config.toml
translate = 0.12
tokenizer = "word"
loss = "softmax"
text_encoder_causal = false
text_encoder_norm_position = "pre"
text_encoder_positions = "learned"
muon_scale = "match_rms_adamw"
steps = 4400
final_lr_fraction = 0.01
warmup_steps = 880
adamw_weight_decay_other_params = 0
Rows from block 3 of the text encoder of a small contrastive image-text model, named by matrix and row number. Rows with one number belong to one neuron. Each number is 128 + 24 x the weight over its row's rms, rounded and kept within 0 to 255. All counts start at 0. Numbers have three digits each.
After each neuron's rows are labels from the 100 texts, of 14976, where the neuron reaches its largest size: "fires on" is the input token at the peak. Only what is clearly more common there than usual is listed. The data: photos of plants and fungi (iNaturalist). In brackets: how many of the 100.
# gate: MLP gate (text_encoder.blocks.3.mlp.gate.weight, 384x128), inputs 86-127
# fc1: MLP up (text_encoder.blocks.3.mlp.fc1.weight, 384x128), inputs 86-127
# fc2: MLP down (text_encoder.blocks.3.mlp.fc2.weight, 128x384, transposed), outputs 86-127

gate.359:177162109117182114153148135142157129135140136123161150110125133139089137129125133101158113112126175109117118132107134129096089
fc1.359:096075139099107141143086127099122142111130132126137147156107147131140127170146166150132143118100124106146101098099172153086149
fc2.359:122122171098112142109150098138131108122166100140159122147123091134161142141159140094154129110118134155128137101163137121132101
fires on: "strawberry" (35); "blackthorn" (30); "gravelroot" (20); "portulaca" (15)

gate.329:095131106133108127124173115181094154113138162170116134124107127115139129160134122131135125115142114130153152158125127138126119
fc1.329:137114136091101148157119105084126093151134082123141131130118117152148096122144121147152134154160139134100078142137117135138164
fc2.329:141064105155167108110126150143126129144107103140092128126170135153147116099106121134150134126108172121138106136178131132125091
fires on: "sonchus" (98)

gate.244:143102126132159135160089106151123158100130152128183064132099120086131112154097156166141119155142126138077141095106120144131116
fc1.244:118147106159116119108127103119130113115152134103117109151101127169158134107129116157182189097155099158127141132113108104151120
fc2.244:140103108153132106150127122132162145068122081162112114094156119160095156124139114197112154133126152108115167119109131120099148
fires on: "eyed" (36); "solidago" (32); "goldenrod" (20); "bugle" (12)

gate.57:100137119119125103094114093091132125101075138112114113139090139108112151152118112127085144142141148138115145130117163135158116
fc1.57:155132160095069152147124141126116150146153134156137120087163137130116086107178152132144096124136145139147124147142087090118145
fc2.57:101129121142135095123101142125094161162104102126125124124100129130160186140131100109144110109171145142153138068145168120125123
fires on: "apiaceae" (100)

gate.93:133166111119115108085161165147148154173138150105174133122139125195144123142136119106118120147104142140122126104108155138119104
fc1.93:139095141114135094171137116086167108093145148127124143141138090103120141121096110120141131105117147121116085133166101109148181
fc2.93:136100115104087109121152156130185140142128160146127173106114105159129154127137089138137132129081139128142158128126143140105146
fires on: "knautia" (35); "fistulosa" (31); "cuckoo" (18); "speciosa" (16)

gate.228:140125121105116093092079139106138105130128158132125136132092149164135125090117080116120174122098134141113119142142126069162101
fc1.228:145177121123124083087148135122112082114147142148133103137113172154081115096138083121099129089154118121092140128155123107143186
fc2.228:137154123151174136104070153153156120114126134179146117160135119109118132116107121129143099111089155138145101132155161162114157
fires on: "orange" (42); "berried" (40); "tuberosa" (18)

gate.108:125112149189124108187105123095145119124125150138116119115098134179118159144139116144172116122125114155099179086144146132099135
fc1.108:117160133148118116137141150102118161137098130141129161111087120158078152135106109127130132110133138156154111143121130152133156
fc2.108:080150096120146152141115104100095136109146161120119140151126116129137087105107103104105080166156108163156121147184144153159147
fires on: "geraniales" (65); "knautia" (35)

gate.220:169144104116142115111130146131134117138116103102108134103116125156105140116150100101165125129107123118154178117165160145156151
fc1.220:140131106099099140134154143129102109120124122168155122136128118146157141165130153119166139124142151137086124149093121157115102
fc2.220:135171150110109096169099149154119084139130152155121134150150150122165133131133156128127147126187146122093101122104108138105132
fires on: "creeper" (69); "sapindales" (31)

gate.167:128121084159104132097127108130106131152098123108137130130159129125147103111147113113140153140135150125152100105151150154101134
fc1.167:166115116139126110157143143120068108111131136152088161155098090154138129151137116129122156138113122078104142151137166170126147
fc2.167:129132109109137117145122113130116159134141170098144133140142129092132107162139148140109132113129129187097116129075172141165126
fires on: "inodorum" (40); "sonchus" (35); "clover" (25)

gate.325:114162110144100166135108112181110093141129140164112128125190154108131109112123119093100152121108122114102104174133153126087106
fc1.325:133125090107118182130094149150136109135111129169108136145146148111098107098120102115117166120109166112109108162121146123086092
fc2.325:105091119139110132112157112130106135164108143122131112102102110109126132166107149134179094101112066123144143129099097111172135
fires on: "anserina" (42); "viburnum" (31); "acerifolium" (27)

gate.59:131124115101144139117124107129165144136114144181142124118174113105163099137107163126087120144121118133187130131122171118160153
fc1.59:112088122071129208115102130138162132144147114134131115142120116123156121075170150098090147147113164119111158128126132102130154
fc2.59:133151096113110152175118169103115112163136087125124124131144115123115116093132117112102136145129138127124091146163111112131108
fires on: "boraginales" (43); "commelinales" (32); "rhytisma" (16); "potentilla" (9)

gate.204:131111145141173109124136142146127139164106101133129086132159154148159142142145143127086101100171134131118130131158147091152133
fc1.204:116170167147117062150132105143136102159176137146134140087152130135109115106136105114127196135123130108107148107114138145085108
fc2.204:138077147128130143165144141118096143129124134131164101127134129109142185121125137133100109093164135165100144136155089145115119
fires on: "orange" (63); "chicken" (37)

gate.267:106109178119131072140137154133125121142118131135130115116118153130090084104148146138106161136149089107142148105160120154112177
fc1.267:138148116139136116117130131144090130169160113150106132132126114127065115125120169135156089103119148156143094137138111123076160
fc2.267:144140115100119097103130137130135147175152112151111110137108149131103115124141144119133122166109144147139108097089101137111152
fires on: "anserina" (42); "adder's" (39); "allium" (18)

gate.79:081075133075147109143108134171142116113176136152141143091128158095144113114141099142073129134158121119123140076139159110159123
fc1.79:132166138115101118163160141120130156139106166107126099141089130123158175159135148095124146101118091149143162138124098131157081
fc2.79:134153160152133114135143135135113136117114132097061132120092121141115153145117123127105150114160150148116132111151132086102081
fires on: "teloschistaceae" (40); "strawberry" (35); "caryophyllales" (25)

gate.335:125137152102112139180196114096099131137094131106137141098121142129115124130178113086118139149180167123110090153138121137138171
fc1.335:139153128149143174066105119100132112141116125074139107117100134118146079148132127163120121141095128096142126160181093155157085
fc2.335:148138133113135129120129068129152124153152144103112145125110120135086117167124130177147129084131096151111108128120133099153099
fires on: "apocynaceae" (29); "agaricaceae" (28); "cinnamomeum" (26); "spiny" (17)

gate.97:066093145133107170129123093169132109150152122101149106084118120105159075109168164127134120101124154109124180160126131125145136
fc1.97:160121130143126131150149139135164169166107142158098109127133083109114125122123150112128158111141156140179083118137126120113106
fc2.97:123154085136107160116098096133111115108121122147127103134111114125156137135148151123104140102078164122154126140103156088156113
fires on: "strawberry" (68); "azedarach" (32)

gate.317:111110164114122100121120160126094150142112142089108116082131110159146105119165114143120142133160116157125169168115116101128137
fc1.317:137132120097131111133105150097109144155108065130114139105109152080130106116126159121149123147162119149139081162109156166122139
fc2.317:155077117147108129149064077119105145103172135104149165154095115128087106132136145111126166091134116131108126136118111125116140
fires on: "polyporales" (37); "annua" (25); "bracket" (22); "european" (16)

gate.132:157138127126132134180146109156133117088150121152109113077151111167137110153146133174119107119087121151147143129079165133138094
fc1.132:136105083092109138128099075126109132139137141167150119201116140127159165164119152099139099129156158138148134112136128147114148
fc2.132:109077124133101092103138104103099133111172148162098112122152126115187153153147106112112161101155086130181126138147148109110131
fires on: "witch" (34); "acerifolium" (27); "liliales" (24); "sativa" (15)

gate.74:108075099126102125136172117152108137120110137123100111114146097127136143129118112103146135119123164127166129171105116157128163
fc1.74:160132174096105111148155071087172134145125107114135134147109120135132150125119139151073137129088150123129102100102127132129163
fc2.74:110088124147160107113152152116116133120139108126101116149160141141152138141113086101160127104126163130106113122182112166116131
fires on: "sonchus" (98)

gate.26:113109087168127128114140131121130186103149147130166149108101114116082124156130125121173095085105094142161140141142148133180126
fc1.26:102152141123119142119113120085144131135124114107168094159129120114114179163115146088126141167160104129155103159126131144149089
fc2.26:108154125127074130131153108127125120182111100154093103105148152142099141122125138154139116136148182119106125140098120127152097
fires on: "sonchus" (37); "sassafras" (32); "thalictrum" (31)

gate.28:125147104091120137115106137134162083142160116122106133138149138096118125133109166117115132090109116109165123179106102129114165
fc1.28:133079134087152142125100161127137132100122090140133124143135140099135089117134116106100158136089113114116132112173107164128144
fc2.28:131099097123141155118105137085180108117120089154119140112124103143129141134157088140100118147077151111138147113150162126113171
fires on: "viburnum" (96)

gate.354:147131113149139072143120119108142103110203129119120144118124141128141145166151133105123111124110153138133126116153129109116128
fc1.354:158136130092149076129163152161123138129156129099144125160129148162149148150138101158168133133128147097140178103117094139092099
fc2.354:140120143110104113111157120141097127105172091081152093128147131144170158161148123173154146121131171147127143107059105101163111
fires on: "orange" (63); "biting" (37)

gate.58:102083092111120130196131104113107097161126114127104157115124115131090134103170105184092070134126149159124150090136137122140129
fc1.58:102150153101129159145140141122109161109141161105176067169096135185075099126154137102133132153108109116125138085101111141134102
fc2.58:131181154158099129161113150110113146109130139128069134135141143142090156088143123120100164136156132149084106106114128094147134
fires on: "fagaceae" (36); "ilex" (33); "leaf" (17); "betulaceae" (14)

gate.3:139170165142154131114181117119106139108199146111146117142110127130092135130115117112168144122116116137126176130110107114096121
fc1.3:144148148132121146084145161133102142140115123096131117107115131127050112143121130168170139082128096112139172122176105145147144
fc2.3:118089123098145129114099133125081151155143150100118152105107150131143085141155140150101142139122085139140140108122151101166125
fires on: "viburnum" (56); "hazel" (34); "opaca" (10)

gate.39:146157166152106105085143161098151141168142124144158081124141126153115137115131127130120164162160152120161148102133114128159130
fc1.39:140129124122148148090150140100108095103119128139138108136163128109100128107105173114123133136160128131174115144107125159125081
fc2.39:118127133119168096105146177185145085125182153115091173134161134119111125143133145117139116126116125108138115145122194106137168
fires on: "fagaceae" (100)

gate.183:124156126098155137091123182095136127107115149146118119081169168121136112095121138144128107096120140115137110107101152124144132
fc1.183:101158150171150110139142089111135110157127126124156144145133138099110098170130146142178137155109086106158105088108150099149168
fc2.183:105162136130125165149148173157105120127118133109140137152115117176151105109143136106142126139130144122134124113165091146102079
fires on: "strawberry" (71); "frogfruit" (29)

gate.266:173073083105160131139088150137119156157132128110101143118120088144137129154129161140119082121096139106107110115120132117130120
fc1.266:129156129125141125103140165111122122116094123089168092167111140089155105162147116121154138118142096126148123114087079141097109
fc2.266:100158104143129181126137172141150109149076116118104084164156109153117119121142135101135147145134139123136120099152145156113096
fires on: "strawberry" (100)

gate.65:124146142101160135122144129132144115106144097124139165143106127109100116109124151096163151125146165135156177123144120138153116
fc1.65:121172143131117136161141108078114155158071102137133173113142125118132095128125158131103118168164128082133128092094114132150102
fc2.65:125135078150132092133126123110095127154121151135148142129139114139104089179117137135120083127139140105111156102108129116162129
fires on: "portulaca" (35); "disc" (32); "sydney" (22); "medicago" (11)

gate.252:085093143136129128112173104134116135137142165111123099125138132124127177145124128122137116137151105123108152131104086107107130
fc1.252:134079089111152109118096159110160106135159149087139111149120125135112139125095138111109119136125114134125134109132089141156126
fc2.252:132062133118168124142176108135114133129156118111142131123109158104132152154125165115165145141137150125128108142119129134160146
fires on: "fabaceae" (100)

gate.128:101101133134152097130108143116121162108121125091148139170159143133108112143116116134085155095140112150133140118122137125120122
fc1.128:125102108172150129115147113151166143096165139086131136131151138098096121116072106092090173123118104133164093130146107130129157
fc2.128:103195120130063179164105113129117160075125136123114113119137130113132125124164171164140137143106117116130132126114136117117129
fires on: "round" (26); "cinnamomeum" (26); "rubrum" (26); "sarraceniaceae" (22)

gate.343:101118157141141135106122118122104130080129136125133138134096133148113153101114150143107175154099147138163074149111124156130088
fc1.343:138157099112096140121153096108097132128111093144150153150139104163179124116121111107096133156114144107145092146161122152113140
fc2.343:107073119152145154139187114119097138114107099115129118138110192154100142112142129148150112132101143169143167143128107096137099
fires on: "eyed" (36); "pickerelweed" (32); "bugloss" (32)

gate.327:149130105155115136128122136122119111124080118150136118113132149148098096110151143121126155100132159147114150149130163118112129
fc1.327:129149134159138128153121128146127109122130126100138127084124119129128154162118121114082095154096126143159091135159131148142100
fc2.327:138158161146138144135113118136105153107137104170126155146092106074148100115118160137100150127127136122124167125117086112118093
fires on: "polyporales" (83); "albus" (17)

gate.60:144123140139175119091110164140129166124135125138102138144162150103073137109140130124111121131122098133165160167187110172131146
fc1.60:112129109122124160125086147175151110166126145141104136147135119147151131151148083110084147105099096145115119143166128130152118
fc2.60:106117131116100175151118166115117143146116101146125133143139092122135138115135123111124140140130140135110143108139165155135142
fires on: "dipsacus" (45); "anemone" (27); "cocklebur" (23)

gate.315:181143101114139123167126106116110094098100138079123171171106105185071128112110107159126146149116123130113152136119161171165145
fc1.315:121145117096137089139106143173150124106150151170135097117157114097148128135113162133079122122114149114111115085130116108132159
fc2.315:104134148098139109160175137140135120085131114102097135176131138140054165137136117138140172106119106154108140116109114114117160
fires on: "jumping" (30); "hoary" (29); "downy" (25); "campanula" (16)

gate.9:068139108114133150130145107137114121147100111132105096108153137125130127140117136106179119174099137123124124161106136135137117
fc1.9:150123160154099117110161083093136126101157093157122159142063117109100128121072129144139117182133138131131101146140116085137158
fc2.9:107118099135121108098132133127087158147129141079127085121114123102146112176149138078143111076133131127103135121141093102120105
fires on: "dipsacus" (45); "broadleaf" (31); "anacamptis" (24)

gate.219:110145109082100124123150112136106123125144174121114064085136142172108185143117119104109115096097162109128102115099135136096136
fc1.219:101115137103105136154169160110133143133148104147103156149163152158131140104104120107133094121080174155153147114113106138159161
fc2.219:149121159130147141121160082085113163143139125099104113065144114082116133115114119141132091117150123140090127113079156151170150
fires on: "anserina" (42); "dasyacanthus" (36); "elder" (22)

gate.283:096129107125127124113108114208103130161119155128122104110109128089120160090105091122131093145144145160141117150113173138132159
fc1.283:128117137122119094106095117160149118093178131154167134126118129092171147133145077094121155137121109115148131122126113106122143
fc2.283:111094110107169173102099175194144146172129139121089149128114126171090092120116098093144118122119127124110133124144119122121127
fires on: "toadflax" (42); "european" (34); "odorata" (24)

gate.177:121102144123158065133152156123135080104202134114152138138154100125116109109148110093113130124114163109076119111105094118151121
fc1.177:141150099151137185137114096137164134142171150097120104117119154139088130124116116125117102146105121163123096101087132122123180
fc2.177:107144132185146156117116125144158181149130124149145142154124167123108107143113142123152134133113132162109103103127119116155157
fires on: "viburnum" (96)

gate.200:135164135151119157134141138127102112114145136099105128131128150142128164148109152113139166124162122098177136137155117103077145
fc1.200:097160153106129132138096097121121125113142132149148172142119125136154156084150168122146131162163126153140106137144090098127159
fc2.200:074114164129133125180180138086161088145135103136124154144138109206122169131122095101126123121111187152124147106135132077118072
fires on: "apocynaceae" (65); "pendula" (35)

gate.45:142130095121147106155155087153141143082117136113143160141171148154126099125113102144151133124117144137110096085092165133162097
fc1.45:108145133125103131126108142152095114147109186113122096108131119136090080130172122124151187140138124117166134144118137109099082
fc2.45:140135105150109140150157142152125142115121121133146130141126151143137093134153126111105126124091155103109161150135078128129111
fires on: "sassafras" (28); "trumpet" (26); "aurantiaca" (25); "lobelia" (21)

gate.7:135162081143143171118068097152112151144122138120079136144155126103082145124126167172103119130140148178123130115107115133146109
fc1.7:164182145103122123146158168109141088173118129120117089123122162152110103140100140107103128127100146149107125095127102139094105
fc2.7:168135156128191153144118114138117136147171105124180095122158108147143165123135101108118143147163107155113091139121122122098095
fires on: "thickleaved" (37); "strawberry" (35); "trifolium" (28)

gate.383:135107116126131099143200133147078166127129134080144112117151122150128131114123141122119101137117162140118138085131159121079118
fc1.383:138108148150140106135111139153110133115152155118092116142120163123125124136116166145105123108104086076132165102147153102096133
fc2.383:174129133155112109123122068132131136113120121092138095118125126099126099143129181154147143077118140131107155110104106148151141
fires on: "muralis" (42); "benzoin" (36); "ladies" (15)

gate.240:131124112124101140152096134154125093107080117101116099115129159169134136160116153147107159119125172168130131115113143142103117
fc1.240:141140076137118134134155091148136116090141154124188104083160107135125165129075101131176112124149130153094080128130128130113141
fc2.240:120167119092125129162140150137090107132162101074159168112142134133090157157145123153121093089147147123088149133130111081137116
fires on: "fabaceae" (29); "pottiaceae" (28); "caprifoliaceae" (23); "lichen" (20)

gate.372:101115179157148146136145128106108155127111116072115118113110182112133117116141114106123158119142091130151133084143141108115102
fc1.372:163159107083160124119080119140164111144160117121117158111164093132151156108118108153168120139126120118163118124134098132136133
fc2.372:141093112130151124118119140175105107142094108146178120142096118116126123104147119118080131103186141122145139121158114120092155
fires on: "vesca" (46); "lodgepole" (27); "hottentot" (16); "sarracenia" (11)

gate.169:090160141143132155105120125130138129090133136139105108147103148108145168119152158112124151127117142134108130138154117106118138
fc1.169:153107102119120150144095101167104125135101129132143161141097138096166082130201145177091092121125102117122130157097124112173100
fc2.169:111070130147181141104144122173119124114151112124119162128096111124143117168130112126117110088138156124133157133129108108106152
fires on: "polyporales" (37); "dasyacanthus" (36); "amanitaceae" (27)

gate.131:150130130143105126138127088172185141161099150134130144141124076147136083086131113157109134119131123104127129109134156138125145
fc1.131:147098134168129104123137124126150117135142133125141181101124125145124116076096138136121160116139181100175109150099077114125136
fc2.131:111081129142114125137127095144116128140120142125124120130107113119145059096140118180115174104162137087146125169088127126113119
fires on: "toadflax" (42); "poales" (34); "tremula" (24)

gate.68:166084147125114111133105177094119108128126151121141136126190088139107173113129108130109104105105173131113160114124076191143118
fc1.68:149093161140123147104146154109162108112089137142106142121137133148124116116144107138111132135143100092123102132149113123174120
fc2.68:129128099127141137097140109113136119122153138149122104120118117077123134109130108160109125163160122107107162158139161164096163
fires on: "creeper" (64); "erectum" (36)

gate.5:146138060169148177141146106150125141106124151141125093101075092132101155125120134109164158148142139113199102135121149093110115
fc1.5:103124114134130167165156113163114144140146131140127116124119102072130094124151148105101152107101102101173081144130118114158120
fc2.5:121130152142126092147171085144158135107149123123178120110079164136137113156163114116091158153148089142112143139097131153112111
fires on: "sonchus" (76); "radicata" (24)

gate.62:163141082126097141107092101141166112125131140096128162161106118128126123095133115124113142110158109067121145119160140120110112
fc1.62:148125125101131129125182113140137138103141141175099113074135132120140126144094133145122145123101103141183113152104074131103120
fc2.62:133141094119147141116094130121082176115133117127137111137134090099115107116131100110107164117123121116129113135114096152108113
fires on: "vesca" (46); "fabaceae" (25); "hottentot" (16); "chicken" (13)

gate.149:144148100150131166124104102122154118123143138165161121122139131101168152133116123163146123136074120154133148130141106146124073
fc1.149:116131142118144109140176133079134207134109140131113138152139154163142152143126126084117094099149124082157099089087130120145181
fc2.149:135129112106107164120111153124170101171120167122123112134152136150131144117123127122088108155099076148152127126145148105148078
fires on: "fabaceae" (41); "purslane" (35)

gate.241:107162105151139136122187106150098131094154138178102155142097171126087138120081136141126087140137148133147161131124135139159180
fc1.241:108151141141097123149121141115182105134139122161135158109124114158118083136117128164149125179132147137109094116122141139149104
fc2.241:111073102139150120112103155147146140179124143067091166114175129152133085131113093128160151118117127099174102162182123101125094
fires on: "sonchus" (98)

gate.239:126079098144129107143115126151141144158115107117153134082159162121172150139160140080122110131089121112124142118148132144159101
fc1.239:163072133160136142142104138115121169139109122110123154103141090132112122149137074113135134111123122111119128071145151163115099
fc2.239:175088141122171124082111148161139135090097079120152123124141088126145139130150115120164104106084157138118153098164134172153163
fires on: "orange" (44); "chicken" (37); "bidens" (19)

gate.237:116149119103147153172136107158108139140089158121090147135112133148088140144118147138142137142147134143165111150132111108118102
fc1.237:152107126090104133124103140144166122114151105132173109112128166112168097145138146121124089099107136167085146092088151117133157
fc2.237:148139135123074147115120106134127147116081120106146150117115095164176114132136126180071113139081111159139139152173128141100122
fires on: "americana" (62); "pontederia" (32)

gate.119:164052120123135150107097133165131106150153170128124142166100143150089139135107137129161114137119140106116079140119117097167156
fc1.119:127126106108080124140138114125089121147139135084160102119164111156126141162103130130139153130151081099158126116115119126113137
fc2.119:114120181123143093098164114136124115108081098150127093153105121114121126122135106101142154155144162090130104124136114125123203
fires on: "apocynaceae" (34); "christmas" (27); "media" (20); "galanthus" (19)

gate.254:119140124101123130120146167152130127116120153126122150117163122114137107104062170088136128154135139108173141150134119118151105
fc1.254:111125107109106122121107119157094152079088136085109174092128119163137088133133125146145136131155097098169183139182118116157116
fc2.254:122104126140129123174131185151081160137098088152153098116115100122100103160145096127111099098197155137134138117107090122138098
fires on: "angustifolium" (34); "little" (33); "holly" (19); "parthenocissus" (14)

gate.181:124124166113144112122155122144116084124155128124174116111104124138111103118100196164117106136131106113124129128113086111125153
fc1.181:136107120109138121143108151121110119135166114112077124161103164109148148102147119128156123100115112105110152117059125151133133
fc2.181:116079117129163133121097114150099111088154121103073128148105130087152154103162142136145083104084122138130136141101146146126113
fires on: "deer" (28); "ranunculoides" (27); "indian" (24); "umbellata" (16)

gate.305:115117117152134115114108094117155098125118155117143163141153158135131146135148147136159155166147149103129099106133094128128149
fc1.305:130141150108140152104125119143119132114088092104102144145140099111112108159107115128159128156101060132138102091108098116118124
fc2.305:119120127156150096168125128175068142126115100099091120117139099180125129127098102130146155156148134121165149096188151152122117
fires on: "cubs" (25); "belted" (22); "snuff" (18); "tuberosa" (18)

gate.99:102097155094139115149116127100148108132122142111112121172127118135168119130174127108184115097139147125140173118162114145103139
fc1.99:122130117102118137162117116111110134135119153134132137136134106129136105119146133119101136138108115125119100130137147150113161
fc2.99:114147105086103113111108123125126149156181131158109132126141130116110131138144109113095107116130112162156131103125123129118108
fires on: "portulaca" (35); "officinalis" (29); "trifolium" (26); "disc" (10)

gate.190:140114180130174094127163141126116099117130158141095134111132149157143132097090125161143142132151134129090161115102110145131115
fc1.190:157073112110141098119090125148125166115130158137113161140141096158110151098126163150128131106138142134144093111161130124066119
fc2.190:130143144149102103145125152173118168144130131153090129118135130133099105087138169122149150168122137101114115106145162147118115
fires on: "fabaceae" (51); "comatus" (28); "club" (21)

gate.173:167134107143137086124096127103115148112164145124115141153134129153161147119133121164126143150094171168141096138088164107164127
fc1.173:119082118146122179079188089152117136108120118123139129127113130077131066152136153118147131075129094111140144135125163136153170
fc2.173:152166121098121114137065175101104110162116104119124151136128129179183163125141164135141107097112144171071117103163114152107108
fires on: "convolvulaceae" (40); "apocynaceae" (29); "agaricaceae" (16); "solidago" (15)

gate.371:149098110114184163150147146127141162143110146142128104151095131117135136125096172115083132075104147073141113074129113132187165
fc1.371:103109111138113112073171180140112112166084149126140133107167118114131137099132135102122107083129084145178094152156117144119142
fc2.371:139147128156167124118147110114142144098104119108121124146133127122126108177119132134156141131089130156110116122091134085182103
fires on: "muralis" (42); "muraria" (31); "odorata" (19)

gate.184:105137103137146156138096112107129113145167104128091149109145129121143146127104135112130119137103147164118143144126131120146118
fc1.184:114114133141136173117130100150128169115124124108152149109115149088095117149101138168144118109187160096124147107139125121143106
fc2.184:102142094089147111109127117167129159088121136110168134102108163107067112120123130155149159116153141085166152143134125151134127
fires on: "sassafras" (32); "madrone" (27); "pennycress" (18)

gate.170:077102101126131129163135130112105141143136142092135158142127146168166111141148143128123165163113107119147115158186146145105141
fc1.170:146157112120132160106118152141179132118138125113107120164189119091142104154155142093132110083143149149131165129129121124153103
fc2.170:183099114118159098088149118146125096144135118097126131120150134114088109107108141136130089116132114111166111133119150139113092
fires on: "convolvulaceae" (76); "tremula" (24)

gate.156:147118134112152120102173159162129082076158139108169118141125154147079104111168157135142118122099096128102130160116144134143136
fc1.156:148140115059126097113164155085140135116120146107120080118108085127107140124109121146135129109086127124125127125162131185145137
fc2.156:128071141104145133117173142114160141124124122119135077128167116085094093098132114122150096127115105122138097113104130217138141
fires on: "altingiaceae" (56); "cocklebur" (23); "pennycress" (18)

gate.134:140128124174129163120177127149126155100098145189116134135113124149078140162155162112109103072105090110141162151122089140142132
fc1.134:100133126108141146125093093114126113165131134106134140150105154118162106125111141116150120161137120118159126120097129149126114
fc2.134:156108129069140173084101116151136112134152172078169137136128139132191124120124111150171105115134125150113160157144097122131134
fires on: "sapindales" (31); "phyla" (29); "honeylocust" (27); "lysimachia" (13)

gate.2:148138126157114149151124125126104088134114075192098113143161146146138111114147108130136144155150128164129125162142105143133134
fc1.2:096138130131145130120110133151176144118185146116114133117171105130137124116119121120106150164105115076171122122172148114124165
fc2.2:093121147113114147137119129139118131162116128147137142168114118168104105148106147105121144141133133140135065154106114127130086
fires on: "old" (36); "asteraceae" (24); "communis" (21); "water" (19)

gate.155:144144144110135158110165122127145144139143112147121110088108166070129125131129125139120140152075155129109134122142159137112149
fc1.155:115133147131122101138076152144134096136132111142110158174164104101190121122107117124124160087177115091167126118143095104101123
fc2.155:101123147125130132110146129132143119123142090142143110091121098072084147119144149141117130137120144095101166149135161114142126
fires on: "orange" (49); "boraginaceae" (40); "eyed" (11)

gate.96:111103135132099110117136127127091088119144128131131136122114099139101128118129124131171189107125091144147093122171122075118193
fc1.96:097101126140149105142179121200110102114173144126100103116144119098170126146122152160147165111122128149152138144135119090086138
fc2.96:128113110151104137138121116120164084128101147123112100125152111130125100114100117105146146154121093127122149102137128068166164
fires on: "vialis" (43); "avens" (29); "thyme" (26)

gate.211:135114110098140112143128101122105129139122158144098097115142099112140165142145126133149141096119123149078126075079129124120092
fc1.211:107100112130150133102143150119164114100133139128125141132112119097070103123090137134112126114097131131130143170071103144165098
fc2.211:163151132119112115120126130144178121112134087138120126159117140161098111148164150122108096119101101167106143113145153166154134
fires on: "chloris" (41); "oxalidaceae" (36); "gravelroot" (20)

gate.333:117156104151097122134167118134099123161136162095098123194148097147136119167095140089122130134148161147117133145092097141121123
fc1.333:138131128092136128074116165115151127140067112117143082156125161146081128132134108150143076105099122111082128118119134103130158
fc2.333:124105148130128094133112120119116141177133143116121112075123158166169125161130137139138130115098128126089092100118120115149136
fires on: "robert" (52); "rose" (40); "hoary" (8)

gate.146:137164136142081135122112104119124133144117121134134172144151116126125169085102130107116141124151120132118121161169109118122131
fc1.146:135082119128123094117188108136136134130130128182125099103125116127114118128121114148126132124084136116129136154128130114119113
fc2.146:157176104128121104088090144122113152166106089141160135159166159138148149150110159148118115124171113117105133114112118148096132
fires on: "orange" (59); "pimpernel" (41)

gate.257:150194100143135198115111120132118140144129113111130101108156102073168142150117153135127091130129131141128125152123148161116085
fc1.257:113113090146146112104152162138106099144107146158097172111141122115127144150138107170153159104142138132130128111148149153107114
fc2.257:129161159110130160142091148207082129147158150136106141135125136140153119113162125148127119111132126114169127141162140144085134
fires on: "muralis" (42); "glutinosa" (32); "crescent" (25)

gate.231:104179107148143143139147107158132168120122157163127094175157109121117096115146147137118084135124134173118168133112128073135124
fc1.231:150127120120121160133102097173114151147108128155086163180143164120131138119096139158162114129124153139120147089090170132121120
fc2.231:133129113100116172141101142077089117138165120094163126121144098162109152134127132165142092100089147133130140148137142089148128
fires on: "twinflower" (42); "oxalidales" (36); "european" (16)